From a checkpoint of a small text-conditioned image diffusion model: soap at rate 0.0011, trained on regions of photos with short descriptions (Visual Genome).
Rows from block 2 of the text encoder of a small text-conditioned image diffusion model, named by matrix and row number. Rows with one number belong to one neuron. Each number is 128 + 24 x the weight over its row's rms, rounded and kept within 0 to 255. All counts start at 0. Numbers have three digits each.
After each neuron's rows are labels from the 100 texts, of 14848, where the neuron reaches its largest size: "tokens" is the input token at the peak. Only what is clearly more common there than usual is listed. The data: regions of photos with short descriptions (Visual Genome).
# gate: MLP gate (text_encoder.blocks.2.mlp.gate.weight, 848x320), inputs 107-213
# fc1: MLP up (text_encoder.blocks.2.mlp.fc1.weight, 848x320), inputs 107-213
# fc2: MLP down (text_encoder.blocks.2.mlp.fc2.weight, 320x848, transposed), outputs 107-213

gate.136:126132132132128128125156128128125120129128109140128128160066146100051146129134127133201128128128127133149204125161127129064150149137126119100130130127134127125125125213113123127127130131120127105132136126125128128124131092126128127129099104118131128131127127132131109125128103126128128139134114138107128133129128127123132
fc1.136:088099128133155123124128126128160122128127134083130129145057127102111131125134129131174128129130128158110112139158129128117203126129136106112128128128128144130120130126129145126134132125137128133128159113128122127127132095128129116102106073124118133128139132139115128155130126129127125125119130109155129130115122120118116
fc2.136:126128127126128141128128127127127134128128128130128122128127129129127128129127128128129126128128127128149112128128131128163128124129128128128127126127125129128128127136127121128128129130125127128126127129128131128127129128123128132128130128127125097127078095127168128128126128128131131130128104129127128134128128129127131
tokens: "wearing"

gate.491:165164112122132133134095128126122130128128129128122126128106178212132106133126061131141128113127117130140129124140124134126129125128127130126137129154136109129127121128129124132124142128032125108062128128124122128121127110101128141149133125128107000128126107128168139122127118133135127170140089141113136128133125150128150
fc1.491:138127128129128105086115170126127127107128127051100122130127097128126125128128128128134124125129123126108136121125126078122126126139129115118128125139110127128113131128120125128127130125131146129130122119123127121127088129126078128130121122127122132131128132131114129109060131129155128132128129128134146129122127126129108
fc2.491:126112128118128134140129081128098120106121126128181124131126177146127114135113122126139127054130117126180123121140100133141128123127122135126123129125123129149128111134111121129129132187124129129143134146165172127149133129125141139136128149129130046129124125134146136130131129127126129128143085130110121131071139154147135
tokens: "wearing"; "bus"

gate.485:129035130153131123135131089080124117106126154127116116127118139113128123129128130128116128033157125115128157126118090145124128127156124108130137050149126113128124122117119110152128145126167135123148106126123121127220160038128128130133149138154127125105142133114075122056125110148130129156205112162125138115091110186133129
fc1.485:129133118127115173102224131161127128151239123143129127138127058153128077134133128121128196147097128130132127153144139078113125132105130159128129128106102140132132129152129122097119128119129122159126120128132127122128128145128128127070130101080060128103132146135117128128137129108140129120050130033143161157140128119128128
fc2.485:119115092128133114150100127130158128099119126129122128122119147092124127128128129133128128128129117126129147092129112133104138239149137130117130099132110135131126117128108128154128128177134128128134117129128143200105165164144067204140126190142127204128128130129118129127166095128129138128158131210130107128131126124127128
tokens: "wooden"

gate.549:128128131132126122152104141130138119125129109128114134107124117131130132126125128127074116154065139126082135127123126128129143129029167128127133128140118130122062087129129102128126132125140148223149123128132204134125116131132078141129135134145178134122136168129128129128131122113127241095125146128143163120117118127127127
fc1.549:125012136131229120121122130129130124084139127127120145136127100126114126128131137126099125127129142127072128128126130128128124138140103121119120114124119134135175157128120131115123128118153132136124131118129102129151128132138127127115097123133129143148136128111118101113157096120124129128124129125129128128128110127124119
fc2.549:130139127129127122080127135127140114148147157103127143118122056106129130114175169121133129128129131140099140137067128127072128155145136161128130129129133128110128136117139132132125132117140129211124125122102105131119127130128128128079148129124166149128147130120164128128128128129135118108125142128135131116146059121121121
tokens: "wearing"

gate.515:128128128128128128128128128128128126128128128128129128128071128128128128128128128195128128128128128128128128128128128128128128128129128128128128255128128129128127128128127128129128128128128128125122142135128128128127128128128128083128125128128128128128128128128146128128128209128128128128128128128128128128127128128128128
fc1.515:128128128128128128128128128128128128128128128128129128128128128128128128128128128128128153128128128128128128128128128128128128128128128128139128128128128128128128128128128128128128127128128128128129128128128128128128133128128128128128128128128128128128000128128128128128128128128128128128128128128128128128128128116128128
fc2.515:128131128128128128128128127129084128128128097128128128129128128128128128128127128128128164128128128128127127128127127128128127128127128128128128128101127128129129128129129129128131128129129130128128129128128131128129127095128129128128127128129128128128125128128124129128130128128129128128130128128127128128128128129127128
tokens: "plane"; "slope"

gate.689:127128132129130130128128245127129128131129127143113128101128129128128132128129128128119130131128129075128128142128128128123128126128128128127056128127128030092128128126027129125136128136130131129133129255129130094146127129128128130142128132153122128110125128128127118128129145128128127130128166127127127130131126127128127
fc1.689:128125128112126118128125049128130198130128127129128125128128131119061117128127127126146115128128123137129128128118109128128142133154145137130204128133131126126077127084132119190126128120122124068126125022116123126111130099127206122103144126000130114134150131125128145127126126128129131130128092129130164128128140128132127
fc2.689:128130128128128128128128128129128128127128128129133128129129142128128123132128128128128129128129128128128128127136113129128127118128115128128128128129128128128128126142128255128128128129128128128127129128128128127133126127128128127128124128128127007127127111128128128128128128128128128128128128128128127128128128128127128
tokens: "umbrella"; "surfboard"

gate.759:127007161128172114164103114132128121113128135127128139128113132125128131130127144136130131088161058122113226120128086193128130128128117117126128128161126095128040128091122127142213129161115130124154174125121126128162128105129129128150128128180127139125129129130127086148126122133090127128149113128119112128122118126128121
fc1.759:127021164133137125165130116127128089098156127129128131129103146128128170131126147145125129054160083119067174125127105178124128125127119119128129127161127118128128124139128128149117128177127133127105123128094128123127134068135103132128129128162127134123134128129127086188127093202100126165165067130114073126121084128118120
fc2.759:127169156128127132050128140131127126148127129127118140136114129143137197121145120073136128133111182129137114191127137097133123121116128127128128108107115128119129148120129201112128121031131062130098162131095049116115067128125168131113128128116142084132128099117127127129140127117141129120102128160128180128131203132129127
tokens: "wooden"

gate.13:128128135128125128090126114128128126128067128129128128130130128126128129128129130128126126128105129129128098129129129128129128129128128127128126128128128129128130127127125131128128128128147140131133133128129130127128129128130127126127123115129128139129128129127114127130129129125168127126066137128128128128136127118133128
fc1.13:128128128129128128128128128128127120000127128127127128126128130128128128128128227134128128128128129128129128128128128129128128127128129128128121128128128128129128128128125128128128128129194129128128124127128128128129128126128124128127128128128128134128128128128128128128128128128124127128128128128128128128128128128128126
fc2.13:128128128128128128128123128128128128128128128129128128128128128128128128128128128128128128128128128127128128128128128128000128128128128128128128128128128128128128129128128128127127128128127128128127013128128128128127128128128040127128128171128128132128128128128126128128128128128128128128128128128128128128128128154128128
tokens: "giraffe"; "made"; "ground"; "woman"

gate.86:125111131130108115123116133132181127128128121123129131115142121112118105116131160127115128164122136128121101123076130113129128128132130121128124135123124102165098135124135119094127116117150119131124114116147128146125124140174100125116125136127135152133090152126126125093020116128130095130117136128138130140127114102128123
fc1.86:109177125127125184132140128125127129131128153133126123147103138138142149146126121129131128106150125127134158137189128147127128140130124134129140128129128128117172121148129139132150128141109120125130175137121127108131128116093250132135116120129121086120123112138130129142205197129124159126128125128118118120130138175129139
fc2.86:127117125108127139144128005128092121121121055130169127127128165128127064101118115073140133149130127128181128129146044130198028127107111127170113127127123122137109123154111127124128121137124118126127136148135129115129130126122128134132112128128105109136120095128126134129125128128126130137123114128124132135123167138161144
tokens: "wearing"

gate.512:125118115129125128210133069124128125074129128108145136132208127129128129127131126122126136145129147130129090123129096128127121128159130147132187164129161081128127161047128126128126127122117128108121128115128096143115110124138124128125126164126132126129127142128128128131116141128135126175133111147131145125151098115142146
fc1.512:125129129128124128180118127133113130122031126131147129128128128129128129128128155127120130137129146131109079128127097135157128111137128162162197140132155128087061178009128125140126128126089129125111149105128129156109115127154121129127115130109133126137128128127133128128099137129128088175141120214119127130145077101135152
fc2.512:131155129130132127127137132128127128090126142129133103128129122128128140122128128128119128121127127132132127130128132127130128128127128134160128139125131128128131129107128103128128158128110128124123125127112121130133128130000137128128128128125133128128095128117133128129135129127128122128126127123122125115152137127128128
tokens: "umbrella"

gate.717:135120131114153100128118144126135129127119129127134125131131126129128161124132131141141128131124129150128126142125138127126164131128128095129141128127129148128127153125174150124114117112129136120126154119131125129127129247124130128154102116127127129114138136174123129121097130151128125000095129113146122091169123119129105
fc1.717:125127126135131126128167000126128127126151128079126132095123138128132113128119088112255128130130132124128138117133126130128126168127126127000132129111142128127127091130131121135134195162133130138125120132109147115125122125135126127133127123130138127127128182109126090128163130102126122255141125165133124157126131163128128
fc2.717:125129114134128120168128036128128127128157128130126130104129127129142130127128124130128102129128145102128083129111074128129128198127108113120136145126151128128128121131129152129127139161125128145131128137129132128127134128143132111145128115168130141130129180133135127128129120127132127153129130133124128134129130128123128
tokens: "computer"; "tv"; "screen"; "monitor"

gate.24:127128122129125133128136128112124147125128103132120103118127122128101125128128125119101128152130120098140098089182131127067127130128134153124113129120127127129128122128130128135150177140103133148173108139126138124128173125128130127131127129129131127136125128119128126127173139116151130147129201140104126158091128192160129
fc1.24:132129132128148123128118128129131118132128131127135159141132128129140142128128145146137128123126134144124126138125126128147130126130108099147144127127128135127123134128136130109109070020131123083113129118131111131127104133128122128125129128102162129120137095133130132128105120128125126098113091114237181099149128087046126
fc2.24:126128120127127126135131110128128133127145128137126126107133109128132145128146135190128126131127126121131124151128105133074128128102123125126128142128148129126140118159130129129128170150108130135135152141129129128141155137129125127132128157157137159139127129128133128129129103128144128132133132133130128135126128126127128
tokens: "computer"; "screen"; "sun"; "book"

gate.749:131131128120128123127143099133113130138136127125128108131100116130148111124130137125128133132124132131117130166125129127128119143125127128114131150115135122147182137130127126128128111127112150126126130125124108244128134130127156130108130121140130130130130118123119000121114119133137127130128111101116111117154130128102123
fc1.749:134124125130109102128131128129116122076127128127063127129134159128128129133098108125130130127130132126122132131108123182121090112131149139144134132140135101116129127126125128154133134135125158126184130116127128130126131088125131129135196128128072093140130109094133128116128130117130123153251103133089128116122129157128131
fc2.749:129081125139158103132126129128131128134127110128042091127099126131147112128129198155129123133132168126129145095109111131101128126128126127142132129126135131129130127099125124128129168128159130128169128116134132143130132128130087125132128127138125148058141128128129133133114124130138203129133185133129128135119127121125122
tokens: "elephant"; "giraffe"; "seat"

gate.650:095175117129144129128139128127130147128129128127130130128128143068128124133141135127200135129136126107123130137129122169075178158123237128116177115170128149128121128128126118131128158128128139148145128126117129128124132119118130128132113087128138126095138132138124121128127124120128136127128141131150128130106123126102121
fc1.650:164091127129112120129095137129128128131129129133124128116128115165120133123122123126106124127104134128128128114115148112144061128133022132140121232128128127129124129125131148117126128095127122109043128151141130169135126130149125129130132142128146144131125122128129127126128126137128062128127108121121128116201127142128144
fc2.650:128128103129128124132128097129127124128127128128130128128128140121129115142128129120131126128154128126128141132174106129129140128069128128129145106136129128133129127142157126139129128157129128128131128126130137129127148128128143128134115122129109129128127122129097130128128126128131135124128129127132127126132128127128112
tokens: "pizza"; "neck"; "wetsuit"

gate.710:132125183103114133128131127122129127125132141091124123131122132187131212141114128135129119130132121091154098101129104128111075128129143122255135130115138122126145126128078126131127127127107120127128133131119132108122132156125145126129152126130149122148140123136135129132148128126123135128151126130126113131105145128149128
fc1.710:152116099131113124125111119133128133128160127122105125124127120125115136127138137121137126135128123148135121138128127135134128124128129133129125096119130131129124076129153127128119132127126136128127121121127107128127125127114128125128135124133087177116146166128116105133117085126135124106100130137159154128122132130128095
fc2.710:121143129126133131136167097079042120127119072160157105133136152143115120125087122129133127128129125155161105128255094130163128127121090131128127128127136127130135126151123153144130128142123121104128130129128139128128129107126164128126128128129102128132110128128127128129127132126129127141127074129129128132128137135156147
tokens: "wearing"

gate.679:128127123124128128129127128072132133129127128140131117203113114150126124157129128128109136139073128127128124166129128119122062145128128136151112123129125130131132136167128131102119098114130099128000127119128129128136139209128138131118127128125125128125128188128128120129127126137129128127000129126145134130142127105130090
fc1.679:129128127104129129132129129087128128130108128130133139156129071128120132128128130143127169129106127114132111134128127036117057170148129128255118119138128132130130143162129128071124117119136110133099120120128129130143128128128156131110151128128099150132128185128129126129128135177128128129100138125149130131233129111130122
fc2.679:135128141124122141110129139127127128128128129127134125162131128148128129163128127124128137138122099144141124143128131123141121126131135129124121130128115120128124146117129132127128118112121123096102128121122127128138124128128185129126126130124130081151115124137131114128129128123128107127112126135128128128162129114129124
tokens: "plane"

gate.145:054128141137126127127119128129121127126131126125115130128126115124144108132128162125127128143129122128151141123120145100133105147124105127114107137128004129136093093140129126113127131074135129128121120099125128111128126100135114135129110126122136134092129133128091104153133090130146153128113129132136138133127106118138040
fc1.145:232128126123130131129154127128145130134128130129157122129129136133112141123127087130130128104112131129066121132127113144104141096127139137151141128128139125128152180111121128145129131200112127126132143170129127135129132163124161123128163133130126127145126123130182136090127161127122068128140128123111116123128173140125144
fc2.145:090155121121130144139129105127101149105128103129141121111130144123135120128125127129128137134128128146219112129130125130164099182126092128135132128130127105134089081171125078128111126129101121123153125130128128128128124128121141148130128123128121128130122128128129115141128100127128130142129110128120129134122133129134105
tokens: "pants"; "bag"; "umpire"; "leaf"

gate.538:130127113125134128128129110128128161127127110117129128128127175124128156130132133118125132116245097018140145137224125178130130106124168123125163107128140069128112125179128128235128140095204150131163142161127130105120128124138100121149136126149128096108129127126127124118128122124109156129128117056144128130118132120147128
fc1.538:130128048141128128130141120131180130127121126126132127128127148101126136126129131125126133126148105081128124133183118132129129000123178106127129124129135118127125120130127129198149132130151144132143138137128116121105130087128000126129128129129119122128125109112127120126129131000088196128140128123132126130113128126131125
fc2.538:128139140128130142128128167127128127128128130128129128128132126140129114127128128127138139128125128161126128138129144125140120135130128152142112170128126128125128142128128151124125116127123116090121128126128127121129128127128130128125128129131131126128128128133175125128129128128127128129128121146127119128127128132146127
tokens: "wooden"; "handle"; "bottle"

gate.766:111131102128125119127124103131127117126134072121054127118197119125144185128110129131137102128129119129105134128070161127126126128175126131125106128124088125140124100133130120111123143128106163123129098122128128138128132130166034127133127147112128133128181144135035127167129115130129137128104128117128189128127121176090127
fc1.766:172125139128142144131134137126128170137109183145234128133104137133113128128156129128114149125127128126150103128177124128128145135089135112137142134131163137096119167120127144162131115163144120139118146135128128120128114127121255139121129098135171125136072124123145150080127140126127127128179128129131118131129142068196126
fc2.766:128132113128131168128161103128119145114115037144139128128137128134128138129122125128137129131144127128187124128136114129138128153125098142127131119126124078134128109138096097124132129126113091100141128128094128127126121130130124131128092110128116126138120125129097128178128127124128146129126113131127128132108212148137136
tokens: "pants"

gate.331:128124127000128118130121115107126120128130125128120127128128124128169130126082142128127124127122135129128127135012166128128134130131123129109128117112123121128142127163126066072118121143130201128127133100129125128128147128148133132128129133123133130132172128089135126128128135133129128122132129118126065126117064128126129
fc1.331:134122124102097127129127104128131125117166127124114117127126133127151129138120128124112123124129128107122170128049158130127128124127113127109114106122129117129138128128126133128126130135139157129128123125106119128127145056128129131128200146124122126143210119082128102115159172130135119136127128120114064127109108142129129
fc2.331:127130129128123117128107129176183134143149129110120130112120115090128135129129142133128123129126128128125130131100133130127136122136179131221133130128128124127166120126179122127125127128117128146127078131161125132130128131123119108132151139128166131128130154128145172124128123125123124125127105107129129121220117126120118
tokens: "dog"; "down"; "boy"

gate.307:128131128128128128126174147128129128145129128128133129128129128128122122127129130141128128130163129131124116126127128127123129148128132127153129128127128128128139129120137129128144102131130128129192152195129128128129128130128135003128129128129128129128127128128130128128127130128128128127121130126126127128134138127127128
fc1.307:132128101128128128127127147128131131113123129126128076128128128128110120126127108191127128252128129176128092127119138124085128128130132046153131126127127128128246129099128128133128128141102119117119134124128128128037127129102141128127128128130128129134128128124128140128129137128134128124128128128124130128132128128127135
fc2.307:130129128129127000126128166128128129128128128128128128127128103128117128127128139127128128128128128128104128126127146126127124128134135127128128128128128218128170133117130134128129129111128128128128117126098128128128128128128127123127127128128130126127129128128129124128129128128128128120128128127124128128128127133128128
tokens: "dog"; "legs"

gate.727:126132129127130128127152114078131128124143128131123130128126131128100134127128086117124150112129129130143130135130019176127228128125143122127143147127129128128087125128120119126130126127130133125149111127130128130104128127064127128151133113129080129128129128102128144134132130125128255124126129126088128129110128114128122
fc1.727:128131176130129134127143128128129147149128074126127135127111149130128130128128128127129128036125124139129128128127097255118186127129132119106157131108131135128119092131078128132128142119119129130127141128130128124125131127140108118128129097134127089127124127124105137128114094120111237126152127138131119128000130109127098
fc2.727:128128128128125129128130123127130141128128128128127128128137129129128127126073128119128128128127126128128128144128147119148128128128130127128128127128130128125127130128128129125128106128123127131108129127130127117128129132127127127126114130113132124127136129127133127128129128123128125128129081128129140128128129128127131
tokens: "wooden"; "surfer"; "bench"

gate.726:130129128128128129182118129126137123130129158148131128136129192225130129128131141128129096128142116128128127135125127131128149137137127127109128128128128128128122124168160115242123127131134150128137118127129102128127129129164132160144128130129152130129130140128129128167110114131124128134124131111125109123129125108128128
fc1.726:126130125127129156128130125127132141101127063128127130128128127094127128255086109127128161135124128125121166127132128128127000150120145128127132099129128129079129119123092134128130138128127127127128116024123141130085150130126071122129129126103063126123128151127077133066141130119133103119127121156088128127124152139134127
fc2.726:135133124132126130127139123128128145128127129130130089129128044129123142128128174172128149128125119107128130129134126128128128128129129051128131147128129113127123120128079129034130126139116129129119000128128128135130111135118128123134102138129129104127126128136201135131146128130142128149131116128121129128128132128127127
tokens: "elephant"; "flower"; "shirt"

gate.111:127132126092129119136132129129126122124148126103087127077173126134157201114103141126127121119130132129087128126000137113117108129135090108103128129120125125128141127132128071000119123131080171126126100099129164128193160130154103128134128137122139131128211130128128122159159212128141131083125129122124128112136125129127174
fc1.111:107131137107128114128123129129122102121133126099092126037184127150177135120107140128127123124128128127063128127009140087119099130135107128097128111116127096127126127128127108044124133130128184126127124095125154126143167131161115128132128142118134112128149129128131127133155178128150135086116128125122131109135128128127140
fc2.111:128128119128142069128055131208205129150133131126116128128114124106129137126137135129128129124118128128113129143128186127127127126133213129129128144130143131125127180121144137144128130127127148165128127130164124130128136143123124128130152125109156128127140142127186128105125111128124062119118128126129126138163090127121066
tokens: "pants"; "tower"; "skier"

gate.480:128129128128128133128128128128000129128128128129129128132128128128000184128128128128128129128128130128129121130128128128142129128129128127128128130108128128128128124159128124128128129128136128128129144128129120130128129129128138119125129128129106128128128128128128128127127128127127127128128128000127129128130128009127134
fc1.480:125134127128128120129112129131127128131130128127138128128141110151138130116128128127128127131128131132118128133123128127103162129129128126109128110115127135147132140128127153115128113126125126116117132115129126132128128142128105021120127129126255135128129130128128129128128044128129127125127130128125128129201128098127232
fc2.480:127127129128129135128132128127126127126103127129130128128127128128128128128125127127128128128128128128131125128179126128127128128126128128126085075128126127128129142128125124128128128127069000000128123123128125128065125127128127128117128128128125129128127128127127128128127127127129129128126127129128128129128132129133195
tokens: "pants"; "dog"

gate.87:128131129125128135127128128121126128129127083128115142129128132139112128127128127131122128126095128129126132127126126131128087128128128148124130127125149124128129229128131093128129127131126000128122128126255128127129130127129136130128132128128068117128128128128124128035052158131132128129129127144129134125128128132123128
fc1.87:130129145128117128128128184121129129129126124130129126128127128139117128128128128129120128127128129130126128135138126128125061127128128142131127120128129150109166251109127074128173140162125128127127128139137141127128130125127129128084255128128000119125129129136117126097127128128132120094128105127127128128128128126128153
fc2.87:128142245128128128122127128128231123129129128128128128128127128137129136128128129129127128127126128139127128153128137128128118128129118135128117128130161128125175197125129032117128128125129129121081148132171135130181118147129127127121175126127098128111053129121127124127126128129128129128128135124130130075129125078129135
tokens: "wooden"

gate.724:139177115128131143126162140128133171126073127128130128128148131148123136128127089128105126128137132046128118129203133128121097127112203129126152126128132129129126127135118199123128145123113103184128128127124202125124123039113128126137128099131015123131127101121131127120129204120128128128128125132133110128127128167128118
fc1.724:152158121132134130076131090128166167123124128127131128120150129133110131126122098118082128172149130100113121127196125128127130152105187121125130128128127137129126128135129227139133132121128128138126127128126255125113128164123118127138128118129127127128127114120128120117130130133128127129136126132178111135119126130134119
fc2.724:119103137128128129129128238128127120124127126121127133130127153127128074129123127128142127128128134128140127109134130129121128126130128143127115121133026128128085124128126124124231133132127120128121129128128146127038125194117127131125134142129135125129128127135149127130127140129127121114136128132122106138127130135147128
tokens: "computer"; "bus"

gate.437:124151144134113118124031127147225122119134105128134128120119080119108120128130146127119128129107142127129129129108075108157131129052126127123126117131127124137107143112126119139128126092163169135129128119128131128131109132132120127122102070132140134152128134129121128130131132068127135129128120138140129126123121117129128
fc1.437:133129089122128135129154079128127138162126130130130126138145194142128128164123100130130128125128102128128124127208130145112120137173127128154134128125128127116129113122133136121128134148096127119128128133127125128128146122123134127135142139126111086078128127129134128125126127175128124128126127127116136122132179150127128
fc2.437:127119113110125129128128050126127126114128125146121128113116139129128089142124124128145128128130128109153128129131116128128128118100125132128126112128128124147101126151119127130128128163128128177129130147177173147129128127128129129139129130125126124131126124132128142137127124122128144128136127146127127137124137131143119
tokens: "wearing"; "cow"

gate.261:112099128128128127122115161127135129123119125129140102127131127147132122131215151128133128136138131129132008106152128117103131115125125130119127125128143159127141229151119152154158131137135068131108127128127125083100098132124123141129127122000114127128126122128142132124130141139127128103114128160147133170131099134124121
fc1.261:126150123129137123126133133124134128099128126126134110143131128123138127128127129125128126129132130141134094128130123105110255120125127128128128035135132122062128157120123133127127090125123163126102152128126111106126127128083129128112128083117126138119094128123136145125126126130128131133127127135130184131139120127087127
fc2.261:128098128132079148125128128126126128130122125129106128144125126083122089165108128125133127132128128128127139066206128140033119129153128131088126047102121130130088127117129080105023128135128131179129121130155170158131092165134085133129126127152137132131132126139128128133129128141135131129161145136127132139118130131129138
tokens: "elephant"; "toilet"; "pizza"; "tree"

gate.365:101128137128149125126120129109131101128088132125137128128140098135134151069124134130126125138126124129123092099085129119124117130125123125111118126114122135146123125130125148122108110101203128133127117126136131127128126141137103123136044129085159142109129130165105145142125129124127145122099154113203127138168124049128126
fc1.365:128126155115139129102117109126151136106128131105129128127146110132127123141105132140129122192128116117128123081142124099128124086113123127128100098099127070135089116128120128073137130100139069128130105139119158124124124140119088109174092128128134139128127129213115131138135153121118125112113167176152130147129123112174124
fc2.365:142105128151128127105123145128125088141135126125096117106122037127132115133136166128127127128129128128125152125091134127094123156145115127118128131129135137118133128120132134126128130117127126155125118136117128133183129129164123127129128146165127169121146128128116124128127128166152147129129181128124129136145116127127129
tokens: "giraffe"; "zebra"

gate.470:127129128182129131124128128127130132129125127128128129129128142137131129126128128129129127127128128125128128129128131128119249128133131164127128128125123128244056129127127128143128131127130128069131129128136128128130132255122128128128128128128129128128131128130124129129128141127130129127127128129127129128127129128252127
fc1.470:128132128128130128205129173128125000065128128129128128127128127128128129128128128128128128128128128128128128129128128128128127128128128128122129128129132128128128129128129126129121067128166126129128128128127128128128128124131096082128128128128128128128000128128129121128128123133128128206128128132129127129128129128128128
fc2.470:129128128128128128129128128130129128128129128128129128127128128127128128128129128128128128128128128128128128130130125128128128128128128127128128128128128128128127129129128129128127127128123126128126126128127128126127128129127128127128128128128128128129128126128129128128128128128128128128128128128127128128128127128128128
tokens: "umbrella"; "beach"

gate.25:133142118128140179111139128138121133129170128104130090162126153104129133129159130120130132077128128128154127158164124135125151095120159120133131129130138131119119127131130117129124128127129132138143122141130130120121142127124130090130128112131127115126128132123135132123175128118055231127127145125144128139029132128126133
fc1.25:126133010127141131129165137128134140134128127042119092147130142106128125131181131125167135128130132128128128136128099154127173092126143122113216129161129129121117127122128128129158120126139152127128128130130125120126127118124127108131130074131124130125128089117123142124123127058109155123117159125125125117114151127128125
fc2.25:128128128128146128128128128128131132128129128127129128128128128128129127128129128126129133128108128128126128139107129128128104129128130142124126132129128128128125128128114130128128127128125131125128128129129129115128129128126128128128108130117130119125131129128134127129128129124127110130128116128127128128126126128127129
tokens: "plane"

gate.324:128128128128128128130128128128128128128255128129128128128128128128128128128128128128128127128128128128128128152128128128128128135128128128128128128128128128128255128128128126128128128128129128128128128128128128129128128128128128128090129128128128132128128128000128128128128128128128128128128128128128128128128154128128128
fc1.324:116128128128128128129128108128128128128086149128204128128128128128128128128128128128128148134128128128128000129128128021128128128128128127128128128128128128128128128128128189129128000122128125100128128128128128128128128128128128128133068128128129129128128128128115128160128197128116128128128128128129128128128128128128128
fc2.324:128128046128128128128129128128128129128128128127128128127128127128128128128129128128127128128128128129128128128129129128128129128128128128128128128128128128128127128128128128128128127128128128129128130128128128128129128128127128128128129128128128128128128127128128128128128128128128128128128127128127128128128127128128129
tokens: "elephant"; "zebra"; "ground"

gate.486:128127128128128126128134125136128119128140129133122130137128128020064128130130128127120125121129128123128129128128134128129127167091129093128128129129163127129126125127127159125129122127133182132255119128131128119133159127123134128128197128128112128127129129125123124128129135034123125140128127124097128124110128136148128
fc1.486:129127128128126127128117128130127164129107147000128126129148111129127129129124126127107000131119129129119136050138123110122127132124130130128124119128133145102163208128133200127129127127122127127127123107136102124126126129125123128129128086126133128128128082133129134138160127130111129128117133130140153135123128129175127
fc2.486:129160125123128129128131128127130129108127128130140129126128132128129129126134127126125130129127128125128137130127127128128130127128127127127129127129128127126248201128150122149123129091127119126127123121124077101119119125126128127118128110129124129128127128114129109123126126124125129126118128127127133126129128129132128
tokens: "giraffe"; "trees"; "bicycle"; "bus"

gate.691:128123120124139143135164115126134133150123209156161128149116139130119133129128136092129158142169126134143117137128129135107128116124143128128156127119127128123210126128143128128129126121128128124113131142128111084131141130113171142125130122127126094128125123156137128222129122234128151152145137128126102133067141144122127
fc1.691:147150109126139136132181106165125129130130130148127127127123161177112128144128128129140131128147110128111129136137126149119139050142124132128132128143135102121129124127133123156121158118072130126117142187116120129123128100112145143139136102128119092040127075128187136110127122130124128185203105128118127127111144151109127
fc2.691:129136128129138122127127139130154132140145128127048130123132120095134130126137178128117122139137128125080129128078203128099126134141129127128127130128144133126131139125147000126124138106132133156127093126127125136123128130131120125129138095127126207052135131142124126111105134129128127128113147125130129128135116094098125
tokens: "wearing"

gate.292:123128160133082128122103128108128131130097129079144110098134128203148116128127193184128137158121142134129127016128128119128122128128125128124122109150131130128171127112118117127128127100117129125127127123125128127119127129134120125129026092077146128127082128226128127162129127137138145132127138138144146142152128124125116
fc1.292:150139177142093128127094128103128128129094143105147066111148105217142103128126209142128134156119129135128128025128128118128120128127126129120125124142131132128191103110128128128128125114112128125122128125127129083124128128120122126127022086085138129127101121171124128199129128135129136129127177138147143138151128121125127
fc2.292:126113151128141128128126128128143128081125137135112119126121119131128106125141142130139128128128128130128130122128131118131132128128130128120128101126128128128089118124128130100100124127131127152125128130125128133128120128152123128128117130132134127129158104132122129129125117154130133128131129123140117131096130128121144
tokens: "giraffe"; "zebra"

gate.7:133124123129127097129114128113123122127110128128133128132095127119128126122128128128103125121099128144139114114000127127129084127128127149219151128129130127134130135129129000128123127127102120130122128118127130128126128128129128128125130128060087128126127161118126131098123126126129094126132126151128129155127135128128120
fc1.7:125117123128128103128128128115116118126128128128129127130102128115151126123122122137100124119109128141128123109119120123129109127127127184173129129134128128145134154129133000128114109127110118129109136123128129128125128128132131129120255128103088133112128168124128123127043127126129106126137150149127130128127141128128091
fc2.7:128135152126124133128129128128149090128129128128128114126129129124131135126128128129116115128125128128127098128129129130126132129130129128128126128127178126125143124126137128132134139128129128108129130126128124133131130129129101129117155129128123129177108133128128128124128128129133112128128127128121126127128116093126129
tokens: "plane"; "kite"; "slope"